From a checkpoint of a small encoder-decoder audio transcriber: decoder norm layernorm_no_bias.
Rows from block 2 of the text decoder, named by matrix and row number. Rows with one number belong to one neuron. Each number is 128 + 32 x the weight over its row's rms, rounded and kept within 0 to 255. All counts start at 0. Numbers have three digits each. After the name is the row's rms in percent of the matrix's.
# fc1: MLP up (decoder.blocks.2.mlp.fc1.weight, 1280x320), inputs 0-319
# fc2: MLP down (decoder.blocks.2.mlp.fc2.weight, 320x1280, transposed), outputs 0-319
fc1.1045 104:102092142120109112097128157206123100163089136127081166108141147151101141115174047114108121215086135103138183145116154056168170081127088113087144161144075134116160136117156161154159122132087178093111110123141136141128184146118108132136154114107103135079182150117036116135134164130107121069097105105183111119097145146184108157134087161165146144103164103073133083137133099137155149129180102147082147123111111107107095205099082134121120090136162091206093150146105119132138076102188181158099109131173082071119103133121100118118165108080148098157113165098123102137136139164145072139165131123104087114167190110140102107134179122140118144089126136127155153085163114125091066141102173175156083135099110129138148136094151136115133152079169162173205109145159104089144094098102100143116155201133083150116147082114089128105116133127144081099048083123149121156133138108178161129151096143149121114105195132163087102071111076153129112087113114131157095133221179116089209084175
fc2.1045 105:112095073118115142137188148105157102131133141136064149136132157122043080100099074095158095169154132091148054145089127119154097203096119124102085107155119092110171098115139191200127141175109097097105198140160162164124153173063079108114101147143215109131088125189128109086083117163120159143114093071143094066104165114090126094179160134116085152154131194091136191104093147136125122102143107075139087148167121113102120096202110131098128087150074125169155124123147127131103117207147110161128082109109099104152161098087079183157183126084141145117125069155148130152138133142143169156144116070116097144163160142123161102121109117162168097138116087159147157056161100136125134149136155147147141156123196118117107151145149085089127135145150086107120199130164077106186135085191160116183140133142168131096111129117087183161107110123107141105203106178163106094138116092105116130131089137137115151153151121137125130128116111124103076064110105131135119165089214148160133169090
fc1.1046 096:118102129104162102141131094090140167138157145088105137143162094153110154186119111047126145183128147083160156148059127095159153125114117113109097126152117089126094118156175171130105145081149078099187172138166151173116130135111135109139142104183096152099134086142127086080195134112111114095154119129158093154144125139114129097131185127087154131123176138123084148113094109147156074154101088179143183102159120157187120116155080121167160103138059118085093105093137085152177116122116095138172082127141165083142117144092128105182106114154160116110188186172093150189113167136072138116110127089060165110081123088144182169117131153127136084139138130179126089094139103171158098164151107154112131208112149120106091155150159086118086145113151075228130120117157163172153132145088181128071157155160102183119123117168238168163160090177107136154116109092119099132097186115131152097156184114087152131104102133087094133182183185104153122105058127132172133163178115083131136110149
fc2.1046 088:108096102088087135096085112120186169142124087129182129093075171112159109097156113134128129116115052153107146094134092141075144123139160168089138074128142097114158084125109183152124056066138124134241114107089153104086179055106148137107115133101181123177172113124187098137154131164145160124070079098096169149161101177135087115153149092140150145162165100144108175130144154142127124147166129111154133101144172123151136148111145176140079148119146186103143072067188109059160140199138160166127116147091172128105073133148123173143111167117140115108131106124162108144150116139119122116127125115093118146115102177141124098112160129156099121154043085112135157116160096127140140198107157151133120150093114148150179157114191104114079165172157121132166173101055110127133145083113109047105129127128101149123138138208058120067093133140086125139168131151088114081129086127160141179149188127184122121125072125099106130179148113101146183139103157169147115157067118099154087154062
fc1.1047 104:134077102132161108079099171146121155109147150158154107105126096089089182135178068145179140118150106072141171107131131138106105162093154101141123167140070177043134037105127111182128167124101074133130101149196128154174122088082115060133101112154107145157184231139119122124106079160132139107174151154176087145150106138132126126122071121150124098122182148109169169103160120153152112082126147162126112115106106138157099098130157176111107083140117119121060093165097159121141105124143102136104140147169081109125144125152168124127073118094136117162131119134091166168180160073122100112112091089131071060086107118094118085199132140090162149105118160130151127139181083152117087144136177088160098071116150163118128118067122127146101154136161161142132162145168157095074115151128201095108127160088148134099090110137140173134153111129117118111178075166104084027132153144094046153126115094160099174127147121159130148192132173147184106060134152150129128162096158143072170163108
fc2.1047 108:168136093136106157137098197118137098205120130130185205123138158130120163155122105121148136111118194091119119117176133082090067131050103156137115090120081167113180111117095151080157125117112096168046147075121163132133109123138116118124087132140136110115163204164114127092135156113144132145114049156131126154114111137095104130129113103109118112209181105149167112117157138104136160125117129125128118125127179174153094091077123078091100138068157134125088142115141161146136134089211139148151127168164113121103132125166135107197188137075057054106142162112130147151168078099114152141165101102143126193138130183047118085150135154080055087110082140144109109113142122100090116162162163119153125163142044113097097129093164157148156114119113142141103198124150124173147117099148180140137164157129087193160136135177138113125126106172150117096112112119123149135097088122080152182035128097114112155123088114171073150135123144163079092160174164175138156144146133060104177083137
fc1.1048 104:142164142117145146141125167158085069132100130101103166167100115131141205109077129129141158099071156099180155105107075111063151159119136122108051150130152079103120127026093111155130167136112101102103125139093119158107118099076108127147084179143154181126083174113143159123140157147102130131150116123120110143049174124103149133120137114122142176151162126158159088161162127126155119141179121082171103081154142072089092190120091100068147098124198128090173160170109116133085108129141090106121152118123155133144146127080115097099138146103150125122116124146101099150152140103048174092173170185164125087136145165215138166228198178116129108160123086129128164108111072105140137055156148146150108136148144139158092138082175162151060136120105065116171151171147145131106165128173116136112153130090135105162152136086146190096105137104126149147117093098168168164151148137128155193132118139069143156122155128153126110050155181132150148087086079146095070162129176159142128068118
fc2.1048 105:155113144092153221132149145072158096132144183184139108128107124139142149127117076078067151113150155136160141151119104135145167158145143152163114090160116133111129113139124130115077150119107158106096129122094169102091108114054131108161142085142154138080125121100111107064088072113148095152142169118159112200156096083090104152087079145122090116114082141157135089105092150134115095097118125154125149168111171184133158093066121132116167171076146140085101135105114124086146122162095146106140188079120111161120116089127097116135076099139069131110134076103115187125162107155186123152131168132116196070144124142088085152112116073139120169159125092083138156191175174079177142102181103162189073083156147120168097125136117122181082122138125145060140077175139121100152067108149125096108149176129135059134103152146122143180093166079061145125204115168139173206145106118076105143140183136213078171120118117128189176123120115139126135139140159128146101145150104101162162180102
fc1.1049 100:128204130112186150126103130096097138172116154090133091147143123185166174108153113157062115124100108108119107155149117139128143187162136128132058171136078093115132200022124138137154152132097141094159110164166194110141082148108092129101092132132131158121174119150118141163182147141135127091186175143101128175170097139153156149111157110160157118115163144122134143142059183107116100120150163147180081177128154123131138083144090167132094128088148124116130129126149051126122120090065124133155118115135121090185164141113052121153124109141120135138081146107166165161159176125097181111122092142100071086142036131064144109140179087143130170136143102175142164153158112153118126131141146127169075164157164145126138198134140120089152106133085127140113174169126113126140112138129108153088157169065146132150087124144157142070097091154109178096167163141131097183203172124067169167104115138163083203088118144124059093094134138136133093088062135198139098138145182141067098112117
fc2.1049 099:147120149126124127108171111107131160123094110127151146134082168111132057116104170081111110154132103143110125178143197142119105036107179148194160131106145133105118134126101112144111155160163100167080127111130135140130153156112094057155102121122114101149153175113106114127092141102158168146172117162113106120142143121117092055070158062135145136113181139152130143102162163136110100145096079139123132126136090122155169130114051115157185106137146095127154159080124127100136127067135161155104121164114150114140105122152136136115134105130100155144086127098069166143080133104155160162108108112162146145072177144146087115093121125155099126187166061060172131212112202111124159161162087166175078134088196054121129169135108088159134132094138113062149140112166104145162156051137132195103136161102114106097163115138068108064128175152163103207146151104149122211043123136087129057129158131166065164085113153095138158160122074105122154144120125159112148143160168150202157154128
fc1.1050 098:118124185157130078144115103128142130114170145153133165119173101145152082107199128112097155131140119137168096154120115133178143117118091197156121139185147065086145149187176132101115152118093117163166165159175165121167143099166161141148148136105100126086118115122112093122178073152172122186137101165146157153110148139107144117091132144073142170090160144110164171135139135071140062171181151177153106145094081052147104123122144189167118083156130108107151097126130088120209149134166132160106085086168139075156137149125141106121086085145106106126129150092093158126147122045076106125147080142149178146107086120080160096109135152088122172109046088148104123127130118167114000120153149159097114169123108153090158103130145130143193194092103115159137142108121165156129182090138140129073101158138081126118106116055173138115156109115173194132156108174125068096196127093111105124147138133131153074157161142111120170047166138145121120139134103102103066124106174102161122160153
fc2.1050 094:107119163183152131140136132085140133123135176098130093153092060153141144098092135156122168123152103100146103184115053122167095155165127182126085082127132085123155103163120106064106118167159122153090101096124118143141168103158170089138126163155152121148098017107146175114125130205100175143125102104075084045141110136152137152139118157138240137145184131163107105139114142108127125082121180090018124154130116139090129117114133094086124137141094151134119117083077120175112156150072161116109136155117163088163081119126202152148127128066082111161113152059115127105161139171110153090117093058126124103159127062130173152094143165143172113119117148156144152110209141078107109122135139112067129147160137128142098177101147118145138130102150110134161131169081145177116075183098128116133082064136133153138125226128193130113117158131176110113169194126089066114129139144065112102150184116084083155113113144147162161121126153129133134108144150143143117149168161114086123142136
fc1.1051 096:170132138137133102065063092144092122149156247146112152148180109187110157110097074179149167188078125081103135125109172145170156137204088123128110148094101115134148142137174135167180118110077161124178117172133135124099129118054139155113098091150123089117142131135134101106105101110132116071164109104119095116115144113107067170129161157184166118137098110125140073123193133143093207104131108135148160165107158148146154129123100107119145138116160105165137082122141161118107079103145139131090124093111125158059124128125062136107156125124174153111100102141106112180147128090142144132093108072068169085118162098133094182234097131040049151180117144137161099124090099118159125063157168116158111146108142114091036086148133167072146148134156165123127127116135107183094113183133149141114141127066159111172132079097183141126128111141117140153119101088137131113140135184164207108163169139166107165143125092146123117128072140126119090100136115126104138166089164108096198128126
fc2.1051 097:140110092176179171123132125100100137110093075143122162158107071111140125092165144123067093118159112192051136120109049130167123133083118158095088099120114106130138141152084154167074171153186108183123145113128135101160114161166089131148156131064136125169134186168114126142120170130123148132117102223137133140151139151159109093133095123156139083108126114181098208163061143110114085138101099191099115089041093101128139153126178185192128147144125130120167135068108149144065139129135135118147141096107148100101137155116162116064175136113109123137107158164121136143083159168197117117087088153114099160072072123141148128133153138198174158093146064198139150123000139146094115143132132110116091114117106166100172161126139125061148127122127181132158162099117125145139138061088115098111095097105121159116132239140073121127085118165136098116133163106132119119059118125152111097130088108102151144092132145156104122167145110166162149162126144125136158148099165147164173124095
fc1.1052 100:193135154113182135099102166138157153116133123161179161194087082196118137127117085084123102104151127085153136163089138138090108108130080029158124139130108146108138094039099169120111123141147108138117137112134126136124100142090117093145098100118105139069133167082074137153083095134129115104130117122192122093158150155125168126090062129194111112094137045076106118133152179154122143130109128159152107114161177139128106158173147108108120091121100025160195160083122095120094144147126198120122147116153069123131098125098132164145104198204211127090128130136150084191092112089141113127130174143120178143171146187132103118148148093158136178192143114120145184164164114069103111152131103150140110125168145108143066179117091111101059128111150125153142147124152155121113161093141104078154117195081147132114102080120123123165071107117126166089142126133127168154101116086137088175157048142124143140135141175115089144117191091164133088194109138163133146159105147176093147151132
fc2.1052 099:109103141127138154107095084103117077162175178120164118090141124171108131133121140117145090150155133145189119155113107152165112135121052110152149072126117142189139100158113156095139136129128130107066158119130132103117080063167200158151141155149147182167095143080113123151120158183074124123074164166142143056154096149163176147094167151128146127106104165139159154104090057144114138069104147152158052111081096164107104115044151086139128152133178097151101138154149136168128163106140121110138087175139148118140147136197216111128160106101148175128140125162103125185193175134126136127130112145116130111138167193119088149161158172134119111154105093130104134074121143125195115134159136098113099148093125152129175152105062171132207122106108130153090171100072102126107073058088162142196136133129162163127119108114143099114088189103140122131175061114077142153140139052128128072103124175112150127144153075173134140106140143117151114077086120108101074099100126068047118178108
fc1.1053 099:078138167048168135092111163095157168186103104073195117102099131162121135118096119110102124162149098106185117182152129109180173125183116110139154105068131120113145118068163194106180149162122111130163056174121167190096136096082080138086125140099103122148096092157108169103178130128080147120116138131156103176166114073108090139147098133183130100043106115067131096183132138122145178124154105071110120164193129146166165161121087179141111097108150112119124115099125110071124160139065152118173108165055079137115106129064118151137094134160115139178077120123150157173147195093138097154106152084079124150174173108127139090108083106164109169106146079115151115141127104103141134149128107142151128174157081177126123164145144158109131135159152163129167162159156146139066109167140088143130178127138125123172135150157093187103073113103090157127154096154106105141181106086139124115108113210101105134139067092134149136111093173124142140141104127179148156058060106170085092130158
fc2.1053 098:140136135199134153139120122123124092150140095162113070075125141097099065155127131125178121180095112088095124083147107121122146140203226164119126144184063103143140211122120114081079134078096199192142149144155078106124073162032168099074166136136134077077103146165184172145159132125103083148096102136104159119144184118146102107129138170131158181089127139132094088067184131166156112147109176157089159138082113134054150103107116105116175122119113071163128158152117162119103096115148141166143167137104115115124142142114159132140142086099126097117166087148122155090150139136089157113157143170180124144088087170115110136123095094104184138105152125104065133120135146097131152137108180171060122145138142157078122188112150137135154027093126117100133174069086125132166168142142167144159099134109161098165078129097139125143185127134125092146120138117125130108115095187155149064083137137155146176128164111113112145132111164127138054096148159098090105147216166130109145137099
fc1.1054 103:103126121161117127182106152118168107094159186072189128081135111163113093086120128101092124103122134118139140207148181151138084136079083104154135116169150100092067139137097139078116142145073100162157097115095107150103156115101132099144125117143093098092105152161109172094225114181122107113197140128133129158093111141097153150165078168146130176126128128145136074153105049090170092131115122148155131106126130141109085145152090160149063092098145085164156108147135084114162141143201152147098187149065088148087157196150130122132079152144186162161095161109125133130141165122079127087122163142136172157159089119123176130173141142152073109158086109146150091165135095070151083094200128089098131140068102134131174101144121140129172078178105119070127088122145187128143153111214152099102159116114161084115133124122136152124118163095146146105144145163186128047186075171124130165151133211137070097167139133120166124087145127151050118117109126111081109105086139117112112119162
fc2.1054 108:132127123106138116103077084160149152155121146137192154109109175134120104146153139134150112138093129137103152134117137154163161099106070077128105115095116116142137172148165117138109126118111111163186136096115216178130106110099113093133053117087150090193174177132116118107081120210135133102115078137109104143122178143145093124136144164120122155167093112105127107181083095133143117147180150121217071098115123118091147091112084128095120161139169153143108083195163087143185105200133104122124122168119158104154170117171153144121183107134176079102099154144189175159190087109086114105139108103137101121089133091118096126103141110110077079113105123081148170104173098113079163104139141136062080156138152163126128095172122137121099146115143163140107040135111136147129076116099175156107173174131178133141159042156167118092093120093150199111126162139097136155152100135099103132109215141146134172097035147083100156120191096167143077116085105131084138174171109056125130129106
fc1.1055 100:102079146116135125119147134168133136114168119110094160184152118113119138125142078126122095140106162107181130127081112101151108090140116148139100135154110097110086146143153146143149092124131106102140071094121149102059148081083149102170154108209146143122168161139145169055143174083136164104113150118165088176151141121111167096097146190126129107094190100161145054139116119097147054158106146087136168136087153119080059081118131164185177093110124099032122126075157127174170105144183121144132169149162132106089184153106149114162058126130157129167158107092123111195103107105110168136165135128142116128121171087131145062211115138138129155104126129149112118176151146110125082141133155166152125130142044146150159076123080089101104147140132094152103131161161128124090117165088193186125189213133142053151059077047158149076114110107067114100163095165127151160116097135099128189125120130130128132134142139120095115119153126181177119176096123137155091177136174102146162120152
fc2.1055 102:153143135178127164112084104095189165154110080139112115084132138092124135121123129138114093143146131104145142071137121131093147201098130154112134105125060144120157131107151121164148126148134103063149141082067200129089159077132196156144183052072170091131100163106124137125118115151161114149088137094109164122110107092157126107119097150138130135195128137148151171107183162096139148094163161091104174094126148138095084111129159132141108151122177153121220202114080141078079112121142110118157170108129115136128167099098074068142147120144116113154131156067144166123119056116187150110151159173116105143138108149146152098151161119147131081127124151176118117138117114144108129103145149199191131111105189075114088122147151091121111131150122141098128163136183122146086084109093121110152194142112140159168102100132074102116151047197082222171107158172144132181108132104087071121111131164108089195138084149130070102086142140077146117119119100032109188197117120118162109125137
fc1.1056 096:102136127177124068143164083145117153121117100167146165091171142153117149057188066183090104134157169150158096164086159159170119140153129115144118115118135074138152194093160153062062119140110080137097174155170140114143170171102094172116104165059096088135148158119097110097222100141144128112113092190139116117131084128100048141121122165126092138160095119117146145111122137105156121096159148169168144176157147125154137094162153103132109124145126121109100156116135077133186057177185134115095108100124116115127092177071109161053143166120190134135130137121122141112122158087181132164110090124189117140129184121164157093113184158159096146119061110131166152119083140195091115116107073139127027130144064151153097113097184153175128109135199108155091193093143133143138141078113071134133162114165095118139136118095122126099110107140086106130108104137182158163077109107101182118146119138186157067107122148118126127140141083171107106148087092106141143070117127099187159119133
fc2.1056 100:139190079099106143183159164133128120185107179131120127143054116114146119163143124141162157096134163083179126144161123070127181181107115101099147126158150158132124075149129095134181174168078100113196096123096099098140148126130123148159095094113090158120129201066110140149083215170163173138205126133155099120133155140137101170165087137137097117158102116148150181087130098090093135157147094084133113053102147122144131101124076157116149113132120167131114157102129161168110115133126120130169126108116135119125164145089129098122144140181070079110124109095162168144119069122120101131115163159160134132152103141100081115145104169100198160123168122113125117105138152107087128078149132052132217116102141069139111070192062146110170183104120128123166116179127127099091123173126143124108123092112112134102075139104129121161138109073086066078069111082117174041143132130135138145148069122110163149140117114134063109102099164133139114104216118138133103191169208182123150091147
fc1.1057 098:101121166128170096134179065123088121098129147122111108126160108140163109100158118094087087157138125098150102095155082128092104077094138175141137147125140153092099100179153060099108132091165031101144115160144099184140142160174112086152077118135130124150178096151102104140182142143064134072159135138174135125156133087077143130147163116103108072163129141141096109139169146123201047154059142191121083145149122100198093110202138155166115127143144139092114146167146122172164171184112114148114084089177117046203107140117128160123076145127121155152090170159090133132100133102121102083099084148150162122102126158123171122147195137152186103086149124130140133140151099086100128124114153131084128149108074149124119165164166047143071143169170111162063086161103161156161124108134113130128076078149198102113123162106113206134151158135099145141164065112115116122169122133086090123183099132119174136146133142064204151155124119090125122125092133137116167078172114097121114127131
fc2.1057 095:113069080122117123099116115098116179163085115098175112107085180131122124121146147087176097110131103110102123096089124105081109121135145133126103160135111117111152201122108098182128104123160198175103145086153208105146096092067118105166129135150130120137126147076169135133104159119106113078097102119130130161158121132118093107132131136109154170150089176099075127060109196143138133106128125136150152115160189099059102142149090104137119171172125223088178112111104164153120178123099144139113200193137140104137129109087108160111128124165196168140130078146118192101097052180103143095130143135134121160108152119103140134148090138136112163187180110145134091065113109134117144116121058101172179156125155139153113124088132105109140149126117182127097127145112157178125150113062161131128123148098154130047101101143043131063121102112102127094153173079210110183103169169168086091101168157160115213153165153072081110149138124146137200097144091132128150135096131189151098132103
fc1.1058 097:136123110168126120144110147127114096138088119130118140187099135194147088121151112166067179110130150192116133106113160125155221151077133159154048162142100106136118176133086130147080135172091105132129067114133105101138082142102126140161060122147098121089097172104158084132116167132104089080134094139121131146108194164102105135135107122176160115121180132149145054148118143077072145120090145164157144096178151125155082127185135116083064118112196140141135191118122134108156136174145132129117167086086125096170151190108129145107093201179119151101121119113144111099119170106117056176135138172091132093169118127106138164132139120178131098155092097138171177077110121098129089116150143145079117172124089112135087158136143153133144084146139084100097124184176154161113167075141072112132158160148145117098138115165193181162094099106155243165091160082120106065112110116134115158142152161080096065126085153143155143044163094052108089143119118120098123145114111090121138127110
fc2.1058 093:090115099071139127101116140151121086168130142134149147144114160137127204125169088129183060108144120107146182104097156102173055081138128121094142158143139162109161082072150158151169098135126208117120175144064106158070138088084104114172129179141154098144110080148139104082183091169122126141077160172137100139084124147121112127118115086189071102090109108099137173128155149108079173132173178130112108132099078107118136153170149142170141175093170132100095123138080132168111140079077099140148090117148124097095145044102149124103125116171174143125179074128177130183226117126059124115139109120106116126081144178122134138174113089112140144129126132112149045085128146154116171098155127067116161156123165171089090076092117193141157159164061141152149109100078134128079125179114133137193110131144103112166145083173118075157121134099125140141172108097111178139194185187096128128150104144105108104139089134139127181131190087146175146124114140111108124089102091156135122118128
fc1.1059 101:178180122152084160087107117097103159192093149167179084081129126100106150095097124142115102173045160121159202104069140177106103065161156148132130098151142158124054133127083165183137150078144189185104078153090129207132081115120130077155193134151110161127097172146128106173142154091178075093064109149124099095137179109084100059081107101191160109083149129102086144134130112133163129186107208129131136105115161164136108131178146189096094105069124128204116141110120141149177110124131127114144177136154137118173118152131115132126106122116112157087092156114124126158085114096127158093117149147136174167165104163138165098092102081123139179111108118157131096143120114156134131178097120160129134152140103195120100131159098111093128130076171110111086165171083148123136130149125105103124092145125119137129087175151178133111063107113170177129150113121108138223171121051107088151134170176143173091095077145083125137119149086137114116135103147177199130129124159111134127106124
fc2.1059 098:111118146083151089151082190158152110098136129192100124168152065126130147167099117122140083117140196147181063128148167113132144190105131111109121167072120085076179148167155115159128123167116146066153116067073117081061108065090131162146155101093138136081141114138142153078139056089097159094099143064155140118132142135192161194106184159114079129191128118161146087097178130149111057051134101083113069170117158122066087154115115121114113129123145075110126109134169148130148136154099110110114095123196141118103179172137094169163118151120125101140169085115116109143146093132145031194123132146124161113144173090089090094144152128135096111099137149105083154106177122166138143126146127161112082118219135125116137118111134175138127136109126152142145131058164092157082126191102136142145134116158099084125123104129113144083091152150092092106168164150119157102131193153124146074191146101188106118130150111155113139105111146107082183099135146092121168099165137147118198125116
fc1.1060 094:161149161114064118074118149130109084135109174107192133092066133112175146093114116082162099150083116061113106169116097123098164149119108109137081161140131125156104149110111184071176123146088123073132143155126169234156143171115088173063108136100145084130181081132118093063184131138126159136158146101160108127089105084146139122107139107160142129097152162137100150164092134126196116131141123137144114182176137130120140148190120159141142095096151099111104137120194062184146178117142120145128125131101078083109097137154099163135166145132159133130099092152090120111119178127135140125098124106117145110060148117122170187169168154162102107132091113140126142097133111161145135241107232136130112096129127205098164120114177158116131086101181116110156120091126174136166073158155107193151131115180068149131124100070184126129099152158114172181130070143088187086132085109105139114099145138135121138117123132137131145109093105153165119104108100188146113056087057138096129087155
fc2.1060 091:120176105106121141199133164163140141150112081153091110133101087159099102136145136129176129124116142179123166162128118108118108180148119072123117175074138161087119098159111107188146163091146125154123159114128113156134134126061168140115133142141125118150132132150098195121104155121197152165139140065113111156147132160094079120166144132083151103144099031131107116143106089189088158139117113097098113157053093089121109094137086064106133126129099130151132127179168197112074088156108155153119187141081122068183130111135143118147141110120158144108085143170215130188104096165185132089161152125085093067154110170107117117139129135147211145144094082157083117101081157095089108097130130139136181065096126049180042088152120107157084139130136145093122082194154105105125166139107129122137165061178115114121125166199123159144151054120119114140132144090112113132129125149099132144076089158140131188127093161146104098132143147104093187137175134092111165124154223123146124120146
fc1.1061 098:095165179093130169082097149108125089147117082140144125182119049154121160152098102135158181176153105135140154133210104140183106157085115082187110159088129159083126129092123093110151099082107110114142150185241084129093139126128162092129128132115125148086060121140086090158109117138153077108100162089121118166104132120185143106097133103125118141197125175150158110110122151075150141124152141141160133173135108127160174085099096147076148108153154129130113145104100136110171111122063180109148084108127130098146127132159118098139126114097177144199134119109085149114167122067163093121086182144122120077171161124163120103153133133021084117105118151103103153122147133171133073114137151136125103135218070144132138138131103135173067108150094095151124131159140113123119066110096184138092098129103126092136122144087122127202132127066147167131102074141139084148225184118115136126148129142143149083085175144063127152098115088128164093137155120228096141129169156101135103161162
fc2.1061 101:161162133049126138160165148076147113096114086179160167140183137131159157134131181165145184144106140130126127128117085113158130167082136117117110151123163153127120078101115079145130090110132129137099124132158073150209146172135051137091119176131084155094149070123123143108057080140150156096079101161103046151154128128127111090098160136107142147110146161130139132175158126129203154130181105125140117167129131170156134175166096142160163193106120115121139102126157109095067131053120109111189182067171147160122122145085111072163121065140111072090123051081130084065115075177122134137112110133091180114147123126081143048144118173131154144126166122074119151163134151160127159142118136132186099145115161118137165100112115128113153177097148101096200107104110112133122175184154128110141157167131119140127146174107115110157105091092083056121117116065089137128120110151141063160121080097166130117044115159094175139137144112125120180169152111116118154157095194162156157087078
fc1.1062 098:136124154117114098111137120165092159125206151110149145122184132143147176093152029166066195142117056116146142116127135178199103097121110133117105097138115188121111073130159173103111147136113050138163137111183149185158135136165171108112170087114109113118094115078057143165160076080099102144092145135156226071121142103143121128121115107125189134131131097125070128049103191159136100129083103149170209210138133103132171121136161147104127112150148071129084151166096162085098112114094132088131061150105150134109159120148167129130070137133082082164145162116088126116155138119126091132091127130119191119146125074089163136137147132086153092108108097156145114130125080112092075156150140144121091118147140167100136148155141107145155116156093158112150121095069170170127152112148127147136154160101100124105085097176163186168126112154154148127078124141122104126094189122094125093162153181181127083106157104049149194133130173085132106164088109121143146140165136151111184173158
fc2.1062 102:079156134161130110123133146153161078094173115129112157135148151078091154131105081147154102138115086122085132076153167145128148101164206209048105124085117070134097082128065174130115135111176123113117118149176108123191113078117158136144138181173162118153077090145111174162139120170106124141138155065081143072176108196116115072138148104134115105155160168079155163157103147126080029098151141128118098144111143116126137112123131101137125152164149136094123124170088134126095141104100143181092147124141178126167080101158082096156097158165150124171112122125078140113154135104159161083072167109146183136146110146111129136176082140147157089182175094117064165183154168125156120141092157121152166126138147158128170102175116162103069174099115088137098084157184135104075134142115152108137187118098073115147091112139116103180120094175067165155077056189122116146139130095115117168149132132126178120203129132139092119121078122147132143139114137128124053156149109087147040113158
fc1.1063 099:126089125104165135090071130199124163154141101154108150030122158148151141130154138154154127164145102093120126182132124117136101101128175131142136129123089110061135106162128175175211147145175123118142120122125199153146169154124123096144087172084072078099170121159089125118142099137141105145167164153133112146063138076145098170116034193157114097164079127131113124139133138117143106138136162183155098137058191164137088138137166172144128108073137075170154152176195139109187126179174098200109128145115085094128147159145110097119070166141134092128129116105077102138105092095129111083125075027136083095128077119114143145200179124099134147140106086111076146118139098100182146077136097166178113088130081151093137100150151092089141123102130130114155129105145163179167131138136140089112125146132145095110082137122152153071108143132114179153080143086116177068139102166171108161121116114082129182094144089098097159164165154166182081173099120161129084097118123124124123105110
fc2.1063 099:089152145059100130179144111165157122160145051123125134158105144114091039137090171134141173160109118079127148152089163161101119125086078157167108121156133121091144149086036152110056101108143103176178159098213159171136120112065122112138126101055137106156181156172072104132153160162139122103060136119051138110097063123091064220138210144152127130141059119127147162149074115172126118108152119167079105080148132184113159103127144112168138151152159142109095152112128117101094119138142101169198160170115142116148115157171156165118155164174113135146136131147132083126172163165138114135144137142134106085180155123118102110165070161129104114184131132103129137092120083150108097164149145128119091059076140131167121076144150174108101087164098109086097154112041133109142088088117121119140124109153176144140131099110106113119108156097122119147157122102105160109126206109156139093184116128124193127145105145112170109120123101157147123124080176179097134116134070134100169149119
fc1.1064 097:126131171144158154075121073132055190128123109105084129070152132219114106082154119110155071163108165152144097094125144107111096116153128151125155127094174175097118143128158124190143113112116143195104153167137122134105189162134130111110109131127100142148154159195058168146168096120133098118135077192155178069110194092103189118090133097109128084112088108086112088110172122134105128142143159169134154141142132065165107155153128159118111147092100094137153063149125133125175126125218106163112115106164147108157056125084125110100154115205131137114146189158134136174116118108101101090137115169117108157185155120186149090149178088141170075132143145078127113170098065167101124155123108144097107109179085142067113145101135116072106167109136136110103176102187172163131136122086137114169139211111144158148143089087130148111132127177136130149194170086101123118145116115138143155122124191087143156143143142076132127190113090168140018132169128146125136107074167131116122117146
fc2.1064 100:117132123166101188111119165099127115113141087148148165121150107028113151161133139119097159186148095129108096119134142128132143158077190136128170102096150105113139108144108074032167121111140149114118127130119108116065123108072184115123171113128164070114145183142147104077158178165104159117150125144125096187109130184081114156145138200100182135125125177107179119103164143129122193198123101108134153062078120132132121136075120163102116148139088160134143213145129161153106082118107117125156180190089081145147135137133151105101161102110141094094046112142126126150116109118113181125163157155129099116139154133130060159100087192139101130141103102103155142163160118091147168148132149162118166097063156121106091058134155166171136089123115136132187129107093111197138080080171098154136096086105145123176177190156105078112151181128097149111120096103086129154077151119093107101071141082135214099132071136129083098107146170162149155156185108133106100174116130106128106074106
fc1.1065 096:093166159168146134151155156072111140153148125114199111190164099116158120135130130106123136160143150159157118147154112118166098159139068063157131164118098129142039137153126127092108127060116148079201116165123122181122106116067143148119163159067092116134143053124105060142157132172156077121132105109115103139147154085155170150097120155114116099176155156162120128150083154174216148149088107155096100129154100146139157112098136207147109067097149105121099066135213114160182134138125174114117115107164171127120115109089167138168120086148162157184111164093132144152083162114164116128116171113103184173063152134028149102102135115105117111130165116113159128068124166158126041168097178117115083202142113153101188123091087116147099138172092098164121102099131175106164140108114082120108146126137089081155103098110113111154102109148129107095161109182144112120150106143133192154139149126159050055096122154105164181143093097143139106120127092158148149128163110112135136163165
fc2.1065 096:178173096163115138112141123119153131104199100137104099104093146109167142125078153162127094080149084089052096140152115171106112102120149161152158126103147109097133074126197165170149125151158107162069151130161152150168115143146100151126145077156096154065093142119147171085137184080092150157115174142064130126115090130086171106172161138179170168104136136102099087103116085136083115114128175148105161098151193100168127183159135106097163194085114078185111126147165173096147155155105125108101165130110066155141122107126077127077172121094096127083124130105154117118116145082054140191096120099145125101121102171112131139123183138193143143153103141150100120151091099156097180150092073137089153094148075148099088143173188163046208132123174106156151164112125103122134146110165156158107108106118157096127182097158124084137095147127143185177088144122129090110159117119164078148098051062093155174111162143149119088128116116126094095175158165089092135154082123095164090112133
fc1.1066 099:149171163046183165111062136126121106126255124182138131181143123125057110134126080120110146125143067157110183141141118146161108141142127198095144121123120106173094097133151144137122147122124132100120155125104178188167166215139120099062116183135114165157178118137093178163138139076117125147161136126152129116100148146107151164125102168148136133140085116126110049097145141113137154157159125155089169170113129169132155146124123155132110092176128090151053121126143158170159137191145115132079102113155135118118075081149079102144067134109107121109145101174094151152113113106136164149089090099069180125096083084132121140129157145159148146148112089134158143139165186118135133117149190122136102111167120135097069114157129139106078210104164125088146108185191128154105140101166112083088156154151114078142104166106152152147141129124115112121118130126150138073127080121105130090165072123131134150037059171088191077055095118102095150145136143074118140065101101148176172107133
fc2.1066 101:114157090158182151124114195113112141111101137134101160124127110127110092095097148151167103102092147110170083059115118120071131069088140163121143108122174089178121164128126108063203078098140147182110099104134130132064043115179137152166127123160108189105170148148137216098158140078114077128094104132112162119095109176110133103113119175155186143175134164123163109144122126157166064160102194124165154098155137133129133113096168088159129134124165127071171087147118176088163094145089139108123147177135170148163090120095146090147141174132163145104152138163142065106085118172071132153180142126131133076127120141166111121133154098084125100145211117142198154094106092119106123154109035189111124135102110083159111126185175139169084127083175080138078155124174111128146105156086085075143105103131109101104140066116147164149147146138152108113070171089139091123132153173109138169140124153118096101189116136051066136142104135142098177136148103143158115126148078119143157148150